From a checkpoint of a small image classifier.
Model: 2.53M parameters, arch convnext_v2, norm layernorm, activation geglu, patch size [2, 2], depths [3, 6, 6].
Training: muon at rate 0.028, 7500 steps, batches of 256.
Data: 195000 training examples, 9.8 epochs.
Rows from block 6, named by matrix and row number. Rows with one number belong to one neuron. Each number is 500 + 50 x the weight over its row's rms, rounded and kept within 0 to 999. All counts start at 0. Numbers have three digits each. After the name is the row's rms in percent of the matrix's.
# gate: MLP gate (model.blocks.6.mlp.gate.weight, 256x96), inputs 0-95
# fc1: MLP up (model.blocks.6.mlp.fc1.weight, 256x96), inputs 0-95
# fc2: MLP down (model.blocks.6.mlp.fc2.weight, 96x256, transposed), outputs 0-95
gate.153 037:507509514483465456465476487492536518552431453535484511516475525538456521472490417382502636559472485438500568473474461410522518566459519504387585546450552574492456550434523471459499526434598442521524447555547573624484512408521507428513460512496553539475491473442554484483430480579593543537
fc1.153 033:441507524518514465601453396513477493479529516500446519457522565485521577579530566475467467420476464587434408501505467533452443449483517508558475442553363400533449435546454503478497512539512521517518467439508463505578485518439484541427581516603556544517440543619483448515568551520553541454
fc2.153 043:469479527534483499505495520560478492406458414437468490519582542447558470492439535495578456518527461534523527439420434478503445450537490479421539564568551498493362514471616534431468434499514421565484445421521504568531515453532500423488522419462492461514539522433619464447503432500398462465
gate.154 156:469526454422522477437498581536427465551482493483430493495522376499502428481525633488507461463518505436522537496513494393527507513591497445529572450443488510556465513555502554536481570516521603516533520434573471483453507432524576541604416490517514476618498530388555491416496517511479446467
fc1.154 162:498519592529537510562491468445557503474489544532591492513536596565441579526450397511510587514440556526476498408492497557430537479452549550478450479542473475465482474456578544476523439434512406442488457529436480448510500509462442493397561514489453559411494460630455519549508499555462617492
fc2.154 144:530488444507486508575541621587510547488508523561537519491470540505497483516476476477507565560498558568503521415494489504503449421488454538507581432450495430439459551595529561393507529498404534516479516576500455510439473486399506443572443509625585446543416559514563436464524537429528458529
gate.155 032:313472439465514469487503500470444525487442525547523497490466546493444586466473514627557628528491491473418497542488574562562541498536521449488490452480527519511451501493484448527704449476502475477485487456563433523522459496476560515527459473449424521466443514526437545522542531526507521559
fc1.155 032:701471540470465546484504465533521485489512358510496479534525558501486420518515486474449510430518480509570526447424549493419423479482487547494462529475488548529556509556463555490355504562481520504510553501409506533520448505563442478463526507526658437453564478534488551541514493494488466446
fc2.155 037:464499442427469440397506544509547557564492544484522505418517414529511514502539507505513526475443481544532505560388546514489486578486483539537465441498468413557551570514523480454520500475522609490380484355403447433494450438489531428537447447440531526488492548594498503545574473563460510439
gate.156 096:503565512459513435502557483475518566607498475514440519487568438545560455451458397380494592391495495503520555548590486462468428594468545466525500465416462416525566522450485573551554480546482427543490494492623447526497442444497484501509528451516517504543534526460547499519442550478489414579
fc1.156 090:541514500480422420471463496563532560587470486563481439497575505487531490460454461420484626490538404529505549536602492468482404562451578435541483470483457415500540465420510548523569520468531424545533456514554480499454441410597463532527470504573523560512538567453472531540415566452461524496
fc2.156 092:516570500474433519514522535489496441492524544510460543542496469479411461541496496386489533465551503530510459459437560464436531529502512481424414604413541426564441381519426471568545556520466576444555503504450556561449445481480435445484466423528404509515434508544511431605505514551573517561
gate.157 092:541602548459464446542564444555598423535552483494552509521461412500421519411473538515448443457509513482456434493557491511488597514481496567492539459451492460439495495620535459528613461478525530443555535536460498428548385527518449458539495521552547423494427398454457546494501508518593508495
fc1.157 106:553498502407484455579568587447585480586624463511470484499518544527447467476473486515521520542510517466477536540519474484476468448547530531483496417484495518495499539482563366578514543502456501455535487553480458441513496444456443401380517599591510456403490520388541481425515545572531526503
fc2.157 089:571542442432548543526428481588551502473468468536477527385476432433464500519428552504586443499475517456452457541514530508462411523518523529512406426499459561558504569526532502538376504554510502533540617458568456507447554442469551529546526363452456591505571441522512472467502495531492513518
gate.158 120:454583518584472434488618463539522501498482480529537440488520460479461489452451496437507526515508513499534482534508636570505468451506479504479444551449500563438602409427480572443480656546524508448505496471573423560412522513506435534494426515430478450434528521515584418547538482519508446526
fc1.158 119:545493565513495542491613455545468517542505489473507490475497499441415461461453484454578418491541457510460523488477596509464472384493539459498499513537402632481543506500480497412500537485541580400517383586551517595454474518494461544494525510607521452485476461464521440534491471546628477546
fc2.158 100:512551459512463533530517503460459501473485480523463478435576491384524469546562522488506523532480476542589533524512508595450487411560548495468574473431527545566512572453487511439561427536438459497494502514473618422588555422403476482468514504537525474463448418498467502604639560443471427499
gate.159 118:486524470503490540456492517570466446554450531502533469478501480474556478505570523537416516607462485430469464511492483474565564417573492443469499476481464550443514524533551530522549454445493610511462505452354454347581401514448519603474541471539515525422502445484571507593540536553529518533
fc1.159 108:472509501474474433528654415490491524448526518553527502551544434496549480538474446497532488454488473485522515459528558440438448569426566499585554518510542491466502493524559467525411517501567400457489532437563588550577512448539548489480388576473502460543478543502392516354558507484466456489
fc2.159 109:431435419441444480584480472457384451452481456556503557462494515586579492439524522440486527523523507525585473550479546529483562535543530515483511377504526476454496530519551427501542485503483501434529397574542441470539580479581607502422539440518560494524480405513515554547442509398465504546
gate.160 053:516429575497513448519500482403533476442472494471493484445454466549483506442440485505496424465480515495449548477590544488440465488473559580532591459526538564538460520502519540545434529540521595417618424554406413496427577595520421496460517502480531596480484536552520451477526524507563555390
fc1.160 050:413497412533469515509556475530510479593464552434498502589551521528414515498496505508501509471525535612490505437476388457485552567527521472402493451418472517543510519508548538451568551517430517517465474516570587561404480385481523507575505477491492518522559370489592535468468471547412490448
fc2.160 056:520452464477446555531500514495515555495458466518519443431573570554538406486573498526548599447527425548449583393506473485491448459438492547470592499496487506448514435479393476596535628557431472450499526492492472423429579506423528520544490433464505461466533397482564470496525476505498510573
gate.161 125:491404559499480569475548489593564508434516487514599441457448475518593485420481443508496395423407434460432493456527497467472569516464604586511543592492498511511480600459564464531517490428549517473460540494534503524413552495459481513478471518470532532493398496497496459525484533548630560461
fc1.161 122:511638462497494491567584485430512421482491498506497530438466547487406440513455501559468484453562435530430518578482521424497522494520491449478399484457565501383561468564501549501464613550516426493479532525559515511470500511492472476526524389489576495505570506656502512425463547494473486565
fc2.161 118:466467463469361541488502451572525430519571502556437481490392504494526524418547580528568468544479418416528487488509474480457519534523461469623567530505555510515496480492552410540489546539446502528524485581512483497480530494551497556521424532463464568456514454533474454383569612429553574549
gate.162 091:447602536550455403448496498461564485556469417505582488486501553496501485569446527510536504536498472582400477513539425459522570545586506484485468504518543454540532422469523446497473476519610490424450575470485472531509496535543565535428485482630547506465458459423376513461479475594439523563
fc1.162 116:468518548528482521499489416486494490448452420565610555439510543539514523531476557465549411541535480575503461504448449493491479447549447526395499422445440517585603570565490544492482516558613539393527475530512523574536375531536548519451539466466556492484470497467415463483404499501452494542
fc2.162 138:524444506430495543500422535564515485471497517506539501451518461536532483517588487505483531561518422492469501437567458590471489513408513494448387379509455477577524591543483520507415490575478438555492532504517523543496550428479492494483496454463416578535571533447492472610497313532467515504
gate.163 094:495496508485555455415496515573554428427539498528537556466446507538425519505507483491507535530544528441532490572462452446537598543411360466528510475532528546469505544461457489587358423413469499582501556462394555525443520533503459501537469519490522545527473534474469586565546588424454539489
fc1.163 075:430515540569529464498524438525431461520461501543431436499586468548529609524412571410549499480496452558496486504491586462476457441485599569497525596507474562516442428505558433435568554518451493489461468481486535504515478442513516569487543534522534497559525402552558398432522387510545429499
fc2.163 093:372542587519552430569509504567521502543487492515470577393529508556555567503618597508533482456493551498497449481524587552523492542511488486510565486519511494616462509462521423456540504545466507498510515527485550446557520506492448529415530503357510467460415409527517480542462536486483384554
gate.164 140:479521399500540506475506514496526437510450487434439516572384538453404546508508543537438523510509596354574495517548537495434520446495580475574402506498465443596553526479537512558567433608440485537580463507501454515456492460470480492508429519520532484456448490572527571482493547525499549412
fc1.164 122:567487395447552501427441522548518378566476409378531518526460539427377494551552571560473539538509542423563516496567480542534481489503565460465417385410573555498477508539469513561543454528514539594521465452515481510555519504470541534512464568514450503504459470564456548541506489499504526471
fc2.164 141:553460463454557566463428493434513470580432498536573518493419437386549525558439519528399441518423463534475462537508487445568478519518515557510479585427484505417500580466467467493495483571436551493445554564520585498523603507485503513505519502448487504483412587456463480497491462511636577530
gate.165 105:493618602439540479389523523547444554505508592486533587478523493438461487463576530446526553522531524498485557474465485473510502490513568529512462476620540498517467443420541511523516459441431567441508496409496451553590426423529555423482459460449515461535582546500361476547491488525520463482
fc1.165 099:499427405562448493596432463361494450510503511508538422518486545592539513544447567568464470452448489520494451512500560489474510532471476521477565533419450521529503533593489503525406492521519446534478524587480544475366541572510429548480501514502507538444396428527622545473504559481530535497
fc2.165 095:548389573558621470477522494449403387483546508492516476439401472465387498536472505518518497551513514499539531512470557505461436516485491496623507465557615506522418490484548542520478482597442558472538516459521510467471544554414513504469454513590526537534513534415480469401524570504520452538
gate.166 098:486457563445480614533516458450597512457599510445450485561515444433495551471476471360557458546492448484538511493459472467518451603476457442467497548520546456533460460554517537579445492425495553556514462487537557586472488533560399364517516496553501530481526480543492537495469498572570515409
fc1.166 088:527451461403479548530492509490532503482605502501492480533536469395532566466504429375536481564506409437538502505518464505523512535471539428575438565562460557541499439557483526603423495395466532552483462491537514562565499494576410344544504514526494546484548477513555464483467505570525483446
fc2.166 086:477465527412452491562435572417543572448525440421474475487596537531391571483474474530474524441441480484489497498491520491495468502495473482544618451535562476439512559452463538579484523411522490523433464532482479547573531492474444426438501494510555607543396426461565547550383513491547519544
gate.167 052:464466455442580482547456425494551450595569586514500445552494479461511672512567442539591451473507558471556502402505511487522508528500434395520460424488503540495586583416445472544423466478544470514506540463497510476432512601490503430521443510492565431466494438495518544480541518501448525490
fc1.167 053:493426509461584449500409483447595471566595526557510463551429520400503632520553449541535495534511505453603428479435498454549500509514448467533479456411529485488602558456461429494454498470601426536561510493510526499429516579514484413518475466519572450498490436511479542429561522523479487480
fc2.167 047:471505467531513454565446489465518478555555498483488429528485529536542532504498471471475544497552531460512423410602578582423523518586496507477474604499520615417508468461433510506422572574474426467500561432532459449443574401521486526582502593540472575419532544527533496463513569536425485538
gate.168 084:465536410494543453432475561543455519445574492473527445526517502478444452502492465611441443453599532553514425507419413440512539551548478464404457431454530516514545490543497486507565511445565422469483559486490439523582510526489520471497493600468524525510439455537644426471507568464556562573
fc1.168 085:466511514560529470619441460403634506551478518483429526510494475459513562515517552365567569495465450479551488459534557560491509499477587581584525498548474473551485511447504472445443540596489544496459443553524477476436489428529464496514438486413489519509484486489444593459519355499532464485
fc2.168 088:529528463487521487583586489565494512512496505500452539503537471454527489417558538499513539419586459438477515474557484454550543429477453364484492574552500331461521535543469441469477522524446471558451522587494513454473495464424529426515472494512538492546471455661532522503616445542483526478
gate.169 038:510473492428416440494479503570401539410499472442556432610506536509479466493551446465499432423568597499444523545465556533457458516565548539479514485608473489558575474477453482477531399446474521547498572610540520488521502540466503495520574464446539469525496442537526510522509597455507364472
fc1.169 052:465603559557485485449471520468526503555398516403488408415499504558505576578492488432503469504506446515588517487462509593451529461532575581542445480459479509465401465483472544562463443572523494552496424445546425482520448521543472548543486463478545558538572458538593448523515525397571456468
fc2.169 056:448436391554505606547520518440427518509539512496469487456635520472513450546534505436565470465463462468537501496530439449480575527560381442598435503479545484525495586434509487469439501530563535602587526461405429489437447476468568483505437526482575508485506579461459511453545484534497490503
gate.170 129:474562529541478550464511573492450501436485466481632597461449564518510472488565526469591513546516453391461558506410488508431446434441541470587526498430484559510471532521517465573473481608509422478460324529527432555551519542456478521483465467483537525495570520556504504496485484468549507435
fc1.170 131:523535456472534469549518439517458578433442478489561503513506474477529582505476486506504578409370452534477451494582465530550468620529487531544477584603479470404453459379452466450566510471492625424566439558504519476496480489554494453477449472537491493526573506572550544469494491558436499523
fc2.170 133:516419521549570506560543496505482470568481485475526464495534481488496419459471502461575444548489400543517547443543493559558435528431509518570488515506541515556514428600489534436410494510397480482558407482504534585473514430443488470497646535563434371477563573499450555547459527488506460502
gate.171 020:375498528554575536356532492507553474595486510530458450476474527437499624400473496502489517481430517569525527533529491525519489572512483416445513511541571483498539548537433503528529515444544618476422422498508519530339467470600487500547485538547527453460494482472539476441508488449496472493
fc1.171 018:662514542554432536539487500471442509476481481383515600491536432472555376659544466471497443496492496519544547474559560521545507443529446490531550487436450434490517459429514470427529547497420414552487474492477426455577504495467468544519429455550542537502526544501537504544553503523461529487
fc2.171 020:477514508460498453598511496512486531510445565585488500475466475452545600468462418390617502544569424486487432561518469520453463467523490434532491526532552573554438504524419451504388505559454473494428488550484551420491543422422428467499519476403521466510537575550504434599479485563519520475
gate.172 039:483455594439493415522480508555543500529425469538447593495504522447508480531535507465531460496551633397536535474574524514540495426462607449493514530539460419578504500546557430565525440397506480563442503518438517465435453457563429566422424464502524464533598560498551477461526490533476504466
fc1.172 061:558563453474569478448489561487408420523478547453606371530557579500459606454501578499510559485576530544471516444575476451444469413491517507460503452475531501458466534482493526557523542572413494442560480407541486507546460570505510406503555548486564442476420437529480535421544499502493527472
fc2.172 052:488444572499492494457594606488495465483480453512420518481477400566424590454557472501461512426461534505521498546585538542445459579498512489458499462520503435469449554474544567472548449448498516542560497509547518419595470577472480578428599505517459510554504569396455494597486466399450516507
gate.173 122:505485568581395466470554498502444403559447616616504536548502558545554524474563560442549563441487545484523488526459573461497518438534456443511460471578463438537632450532576513552488403455479467529480487407465533556518429491550507469500465449492513452561536450441483492497454478467462462444
fc1.173 133:502391438459588563549484421533504519459534512577437522472479592567549495377499510593529512471581557412561382501566519563596490462512433499442470537477565437506561500523487534536540453519492456451494546456466413535483463497416504513459512534565507490487479466553510441483538461395470465526
fc2.173 111:571554485604530441567546426556401393554526478430551500466483467520496450476512524501490500460401491458462553597438455505521492466440463396483573448525474501512528465491643542447483542436491503495537525527565517507462481458420485427550524491429485411487528433621483484520523461487537567477
gate.174 137:490567498473499499490518453491441540485439463517508556556490425536494557576560413551439481454513419548527602459496456465512556522470619425475528535548528405569573541533544463557419518544455557496480470482455545451541445503469399458417504563533520411554344504523555524492518510472534464493
fc1.174 119:482510613556576522492510411569437544490424500497476483564471441503442535535535406515459514447536380535544550516499421461547536476411535485479534542512543427547644511549490470563501501532529504459496452487532517436572428414433445514446506600452515498482399530469567522522500560493517446468
fc2.174 134:542475427445483445556458479579494552507498442513434565524563499525511600417568559508503534483426477567455678537498517463482464499438574534561471508475504439541567579543548430444518483513464500492509511519441436499477466627477574517476441470528494556547500502521477434434519448508594411506
gate.175 123:515490472525496654516508472496448475403490475523477429573493517478522556441501554521477563495563546446464538545584493411483415558505549449475440447394556468518554487485515444480470611485431496423475488520533499496447568591566593435524480439573538465448455532589459482433529484524444531478
fc1.175 110:498490530469581560500525511444547511555546457522539576494528493500497453471456385508477619587513618542464485430549481416515502516533469476572428477526531585437465388425499459434468585418430519469489506535524494508488587566489451542564577483429479538473548474522451549443436471520467525430
fc2.175 088:555542491534436562486522450490564476516527445537515476509531455472516506489492510482597555466454475472430547574541435477536492520436514439535459516457472590507455534420445522457579498519409552478389497620482487439431479555589470458427575592582455501527497556459608569459487575502557513439
gate.176 125:488538477585420486558588470540542547583554519473511455507365523418454517409452527466499493473473440444536550526463487546509444449514485483522454580619520487488444485477434511573504580482491491475470540477537585517505408588532494546442484560509536527426563533450537518391470494425549472589
fc1.176 121:521469499441461613463550525458599464455509428467531478482557527471498509493577447536502428470496459483470519493485496412482410481464452495451583551561567440574458535401524511560492554529543597518484577550426467508541549443524461488497441585537574488358486596549578454501474466475541481507
fc2.176 114:402447467601455530442518533508548478459489478517476493493399572517643429454556535485531587565482516514451508450425465521436463483464512490592496512505584474530491447570554406459574559535516500447526528437457476584539465515562474529466468566472527498505454518486542449526564613387485482482
gate.177 098:533456530473460523572568461450397547490582463451439568480514491514431558454524498475499331457498444543496486448602432505464582445563517434473530474626474497487480522440503478404429571488488502502542424532627458480462519509565538505506546509546538534543492512494511482542561535503578486460
fc1.177 067:588436524483468547581539437488455486480567479478448584476605485541499528476509513532450367487502491518502534487608487531446514413525446430534510553598425513446515499347466433406506607472460525523497437511561443534486474501547571477446539507576535507516473473509543479533515550455554446470
fc2.177 082:534459499450494482544583496468582538505575460562573396530528474543493502463484528541566477566500530494585484545483423483542397525513452407582575520498489657489473532522444511467581490457429523508430539487461558488555458499431464528473515496452509448420527435573557492613529515458449458552
gate.178 034:494518448471487518535512585484556457442442415586459583438498545510538486512585491498411478474457524538513369490562521586568547476518469476456562589541464432526513487485533562496593480469470558466415386437471578492575531487440458466506506452471572423503505521500547510413469536564462429527
fc1.178 033:559541547501488487397521442495604537449531389548545534558451538454526553526472471503481539507481515472475382480516583510561448490582504521490468518543480530470509441487442491509582494436462484578580556563447460458492450554559503562386504533396443488517511564516416521552549393453486456569
fc2.178 034:519421551525536497364489463569412506605527503467438445481521468489585548473528445464485488471532503533500450527492508496472502480569499490551565581487380509524524417433543440566486460519561516627444499501481500540515550408407408427496463436486468491449594584525546452484535494496499478554
gate.179 122:530495442520440488574447554551581535550378380535431412488502591568592448400507475535555578516477429502472522487499483504484437491534462567509543552509428474568517435480440411424510458559473453531462490546538475489507489495530514461500569546491538584491573605421459468475543521525483482503
fc1.179 125:505420556492529521580557531539445464476497411460517389490471621536535497474536504469464556604490467435549360447564544496534466524426501566491494493590528395491445515427432508447456514516504496389516489546532581496531480489530530587548533486556484486493482565528458492439522404465444519509
fc2.179 121:560437538522476506457438403528409502598505378447517471443481439538502515407453462578550478532472517539567501522510512501493503421614470529448577420563480521572464463545466549522493447558513347512469529565562517533538553507493441530491500549502543515482496454570499448451534443526584481438
gate.180 086:422558485470551505510459465465445504484551458624541513628609501533476432465403524498500465491489509527582482407467520455467573433487570541595469484462501533524536471469561385455510443450498499502540420445482506448528470539398518460461581513555478486457499547550432533533559576495446565515
fc1.180 100:493418483446561594523499514476541488434478499450460517519483563432457524552561506509522516543529447440512457485506482467517455451587492514520554342512512419454568520506495363454434497557491532542447509487519639513525577551553460524443469572559518577600473456472520508564470394478485488490
fc2.180 090:463578508506526538533603495466445475420471506598549471412488493517468448505469454498528459543577505427451485531495570508476474533601552426466548426438488540552448568598526508554557545417493527529455416475482436535527508523519599554492447519448442415448443435522501406471469482514551606521
gate.181 142:475484489423533545584535469464506571510484555633549486491529446520523461414539485573500470606479484494442472545499608448611471561559524522489451560455468533535516528451463450482521541479481456602551472473488490513460490483529473422407495462420508468476496579424510390458475440559552392498
fc1.181 145:497493487632519495472525523525518342493571484418489446482510531425428543534489530430562499430482509502515482488572434546454565526482537396561530460519552470496468391575557526469477458567478520455436546496543455533537493460403450521595454501553512568532510415543466564525542508478462588522
fc2.181 135:446536467519503425543452517516512461482547544463504555463563553561383490508483577357541586480580517574553535487427481560497528539488502555487445536510590546504467513465467438478551466523486521422444531493463561420501521498496427475601436466503599521542456519559438511546479426472548381543
gate.182 045:504517602469544426442552446514509512459479420516565551470488487521536554524465437504459544543543484382584533494572402467594495505532522473455552503423487492496477578430613546572454485420554455556501506395410484524529523577504490432446562504514529496487476391472526484423457507568533516516
fc1.182 042:579515517505489549447451469538452502436415473595582444488521487479518470522470493574422522529488467383579511579472462539589523505455479520526559576518570483453520518489582493589508467375541506510478513547464510500501529497473519450536584429402475502438457510443511550431420544632514439507
fc2.182 057:571510511522460551428478479561510425504463572504364472571433528542557480504479445521564484522445477543543602450523502512520480492526512478531506514460485500538563507508476483545577536466549463666452450562417515488536448488469455478544602557486456397546490436460437510569481487561527442616
gate.183 032:501371479471594530431406464553522430497486431431483534479440471465489491434504488445412503525518467521450482512458550587507520487583558512588472499504506476489447480530448435557442514497558473469437508497554504636510612552508439533481488581589556526380535511534522566468526543549543481540
fc1.183 044:565399464482506459412421496516516443484553430524482502461501545444531459450462383475434500519537475483442474505509540522551538434537505548613565557443472513557446571523443480534556441523578435508507500462497554590486560531498474448531530586596500506364489504533498498441578598489536449543
fc2.183 046:417488545431439510486590405472510517644573492493485504478492555408500501490516424519421537566435458499483414491417458448480474498562506558481522494517409564505481550512481535541518460554480496515529451500453539460446414520573433399540505478451437456503489564538430514556558482514448614428
gate.184 081:502579585417441552567550463411529559483455467465490515545440465553411538504519533517572431469476509462413510450495448421568597527487543493579467441488585451514548616499441568619536493568430519544482512415468500500497477508511494516453461510481518565473466509441549441471492515581416512463
fc1.184 061:396481488518663440428485543500356481494505500504529416497548512449587639515417485450432510517555518546576508537501558468417474527499487631519486544503452583482438437515533496409504522545507479441494501544520445469449552471470556530505479449503535480525530509534461551474527475428480497487
fc2.184 110:319507595560525567556451543555471447524444470475539526493481503506504576381460518490475521529462558410536471480443627486508516495487465508529478549485455565518514530510513387509487554456591538482496450444534592496475449456532469539474527562469592509461585523566450510516522440459527461560
gate.185 132:532573530463412583547542468510469498469478414480497498515460461521537514519465483491447596437474486456519467549491464469510582461596518501503567503465607526516492447474482426500581483332497511533581551552550426545573473423438521621396523491519556477451501531444537517476487428556527471476
fc1.185 141:500421448439503421594452523562558523397550540490431462530535477544530450476505572561479390444483555508536466497479438582465432527500510540384479569500434480483594515429609580591524467591557431430495488506514472462540468399454458479542457491520502482509508529511545513538499491553537474467
fc2.185 116:540468526418439575435529461524493538623467476430584536498594528427481525526487455510557515644442379493475433496556408446609501487540492471467559505503464539485438499478504559528457464468445456443540520522477493518422407544487523452439539526536486533492474440569528449580470538549550511488
gate.186 043:477452438496545529526553519466515500454588538426396576447562573506578491420523472400544556520483538430442536551523580514504531489511397479452462492470454526592504481536523473446522506408550450529448603444410471446490565453426505493559541518586527429534514585518464555458523514507509513429
fc1.186 050:425466452537617506434537511530424527572582557534463478541458523440429507478463461520561482459443533489471495519502558506586478471498380544461480542506536529420443446468601529466461526480428426543414471515500500534530480441411428578529533528541470561494609541536409487484545589541547490523
fc2.186 042:429458515487518450466441433561489457559482503531411511477568531543418402448526505494472489492597486554403426440459479452514509521454500466430436443500507500437591509582455456537453611517493523464516544540421514475342442419491568512481519522445555445523547475536461519539450422557511510493
gate.187 045:430434457523624514489492409565605501471444380535555512535459549498559611493548390486502491497509564454521530511526520484497530522423515471571487496546536542537492512483496440465573462419499588506401477553466440501554471440466465553563568450456556510531410485476499405497509547430530469514
fc1.187 042:433466453436592533486472411518502485524506442560495540460501472507568685525538467482488574541521569409521530544527519457450493521433527477552549517548551518468485528566451452418492448471560571498422452485550459523523516496434520568494529500417565546482390519388494476450523517405460501539
fc2.187 055:515504601592453501418487559477525519555551470485490544529572523541478516434444466433468531558464550392444527517452537506469430501471510481475437530579528466462534368451481513527479421587539531549515527508430501497474541478448586528517410542397560519561491478418571466580469492533455472604
gate.188 138:548445487528504408488527501509576487535461489431429463559389402531514463431478510444509501433544484555485533486506540504420581547439507495538442614455458502530439494458555554550476478593476532532529517563536384519380442490531465440443570483539536603506531497480514470508573523581573468497
fc1.188 149:519522454472562511468530463520442472439476475591562512497567521487507577537530534447535534424538478553539588460461535505500481504462533449528431511492517520568537464446552461442499493545407424491472568488488493471524492455476426480559468513430548387529508569489427347526495505553462624650
fc2.188 137:440565470518575568508494403570537514463510451449481511511470476607483604511570487430597422406490504586443466492504481572566411473449554569407501509512515553418516560428512526465485487590453554488554493539535424541431418433527547507487484555538516551500426532473522535500469553510534523479
gate.189 065:482513526416577444514516496493483533398509511496488544566576481560432483443538426513440601546589606394462670520574473522504458555544526541535477521506512508390549493470583480444423486462465479450471503464458479515540498563463484523502508461487489565444512529431584515517470501469422500448
fc1.189 048:400497492540519465432482476562457475542434492552451518511510528487485623562483558456524468442487444602467358405451475499491501438526465515434508473489447596551465418555453517473485535614421542473534553543526469474418459521482519614519447480498579492569553445554490485536557514542534486509
fc2.189 079:355513514497487518484468471442490439413489507457398536507546647464533571466420526467479466529616485498563526452506547548493539489434456450520502506473507473546494500468542453466478608542484580547593411496495512497411504482454520463518517590512623556485504464571579548501510537469517475532
gate.190 132:530471421517524512520520584587501513471452553561482513530550507512403461532473496467578519576469514469471538451442491466420439529463466604508489481536497479553470437402555568571529563480484496571501511471497409459503461542487447465415493485588537494557554527577397465533357448588483540441
fc1.190 145:546485429495478497481485543492565534473438554498511506500510513374515582514568454432545601604461606529495467511465525451451508446583476564457498494586532476556491465444415514523527573442514546520455490467533475400523497580544409394480414441506534549443523486537438488492433523569566538477
fc2.190 101:475514507517508527365484413470489453539510471469572491590430494569508513459470578534478491446492419489474569481479595505522515448515589448443439496535435521486538606510459459450554457536492507467543545526488507499473428515472497451416491600650488556504434495461520598577521497503531546603
gate.191 069:462559536382462388554555528529483497485533500543493486534520418529389443442500542603590383520411535594414440479529490464515495501463431475556498562531443501550551490458510543502435590392494498489549510454520518457578495484596464579573472484508487542520531461490512465485509539506524455458
fc1.191 106:509521530575488515560501544514504488514507566481528626552474430496358554495524445495496478524451510431465578511501550535486428445465600533575430456526481456527464552491532530520498490527448609440466569449610534485462505517347458432491434523465498487457461558541527455413489484512579474544
fc2.191 083:576469496471509508481431505553588431515456470529522556517516568391530431509488493611495536546552529427545551558454361451456466462548506480519467564498522535492457527488437639502536472535472491552388484534431471512420447517380567496434529516450481507467501467455490561460542424541497525460
gate.192 048:469466499495486565490465368490411491482538488517469572534510500479430506492561530516580535581518607524559431534550513520583452456512425520476426510443508539496548421364458363463536571506465539562473452476547515512428431575473550517536494501524483555506476516523573463465533565551555428465
fc1.192 075:445519515529506445613397429421455498486484466567527500492545517506565484525489545435527454584374567539566548561474504491595458488576508572411451501542437438577522450597507480416541440609493513510471492533514505468437455540440482490516498479467467565563550507515443470509562518491520402498
fc2.192 054:403450521545526467505569485566574434452435518495485447480500507632497383434578439496503498526456482448517440502483473456469494439489595497539559444506470531502495464430518594453438465437474430503520596473517488500535574549457491524408441457567476458482454468544513380504380501506492477551
gate.193 068:422539463448535543458522483654634512472488437494522526508418556448470483458512544452444477410505553455499579457489519437515484534526527432470503531562458442611453536497551509474521399465444517584530541443542538531464425563496515565440534487470568507495440425578511411541489549471484504467
fc1.193 070:445477489449536540482495520585579420534428474456595501477381533544405559519570522522483450419513538440489549407443472493509500538498439501610513584499452525587616508538530521481538394464443498575559535425478530503454483521398512549438533471471483487520458439515490510571477520497557516474
fc2.193 094:519414461446544577547554542700500563481496471510437475484502502473518488428532540550534498531361454530484476599489519516488510491491563489543426539563452565457541442537488530612561491502507415542483557454462469514465504442510455415456500459482553526511452528484574557498592448451476478481
gate.194 152:474552471488475509500454524522453585555512575491542608543427529457537516461546554517524496473516548540549496458491508535433457478530475521478595403475470515413570500594475474549490483538480526450538432395540495564432368445497586482434533533477541365458473480521444455560516581428523439486
fc1.194 152:456509463528491516462493493506401597564549493529507543518469506413463528477476502519461522520450553643516520472376542456567401582521578519551546513556432456395514445538460509520480545509520596508611498420509454586509478490551498441473506468519459447461551445457523473505471512365512522513
fc2.194 161:393465492512519463505556514505533466432443468618533498474419519502446446462528379454575558466541445509503510447437453420440488468451528558494584484440491434515527583535462453560426464563501469440530483508550487420434406572429578487475526522505517417550534518603494470544459532490442524538
gate.195 139:513503453526521540496476502538546534476516568469489525506492546477398492497487461427558515488467435491476507505565505542471467475529442497532575486523428585406548481399528528469565526445431562506465455439353575520525495603556393561564449579537541524584543480425419465526455596448494515526
fc1.195 124:456511467512484476464414472447533477482474342443470482443476529487448483503531456607469543504489534431535565475559555537401617467440510563493464576557492528512499492500524499480521482574548491536468506528578395481511527549439429571470570511543474471602580507599521520456538417444493428482
fc2.195 130:519556513520500434594519495508534536506491553430476559513533538568534471460481566612473458618547502503459419479485523438452490481571454420580477527443462506441584558452481543515529454417430543449524456473488533462558513481453426560577527562493544401490497472451482586503412633539491493509
gate.196 033:388469460454497463458536520487516455504484471478534516492538490407510526391436547488461481516483549476510425464591460512482534508480448524480455479476523473516518489459439485514433467453531719496518461521501486511428503573489441452558447494617583466482488530570480438505631600527511547506
fc1.196 026:383476458470504535467493523490531538435539447512527511469533439406487522342469493487454465467420564477456438411539489470491489461458519530545503495516495522494545521453511524487455466470516687506527483530530558576441479497509499475555457450580636477482497473612485511427601529530537524488
fc2.196 043:433472553554574508497442557565552470523488569488584481556526426522516438510489577416480472436533572464570461477460561458510428405463478398571581435472534578432553441428471501424460577492506485468576509520487490429434526513539444521554535436513499507441544486564436504416546439455516478520
gate.197 077:515500459448441477509501474457466522480493582458592544493500494557444487482522560468535485480381468494454633459583507472515518507587479518587491517542497525514439505475485455560488509451528546623478484404548532541492449551410514565484378468442518563575493533501549525397425570560431482448
fc1.197 086:470470541537488502572494592460471495513542409480442510506422491415439561504517467482514531501524519484519438593400540531507445529486450557431523536466478515500535503592568528382544438580547452432526401506522465428485517503525469420496538501564505523385526553463499543575575438433587521581
fc2.197 075:462524511475515449505456531578586474454528565464483460524511470351451433469571528577468464515464492465510467514459467454490456547569546526474546537542459553546477443463536469485458533462538530424409347510567555601470418473613551512512446478399483489495524565576559520467474445519509509476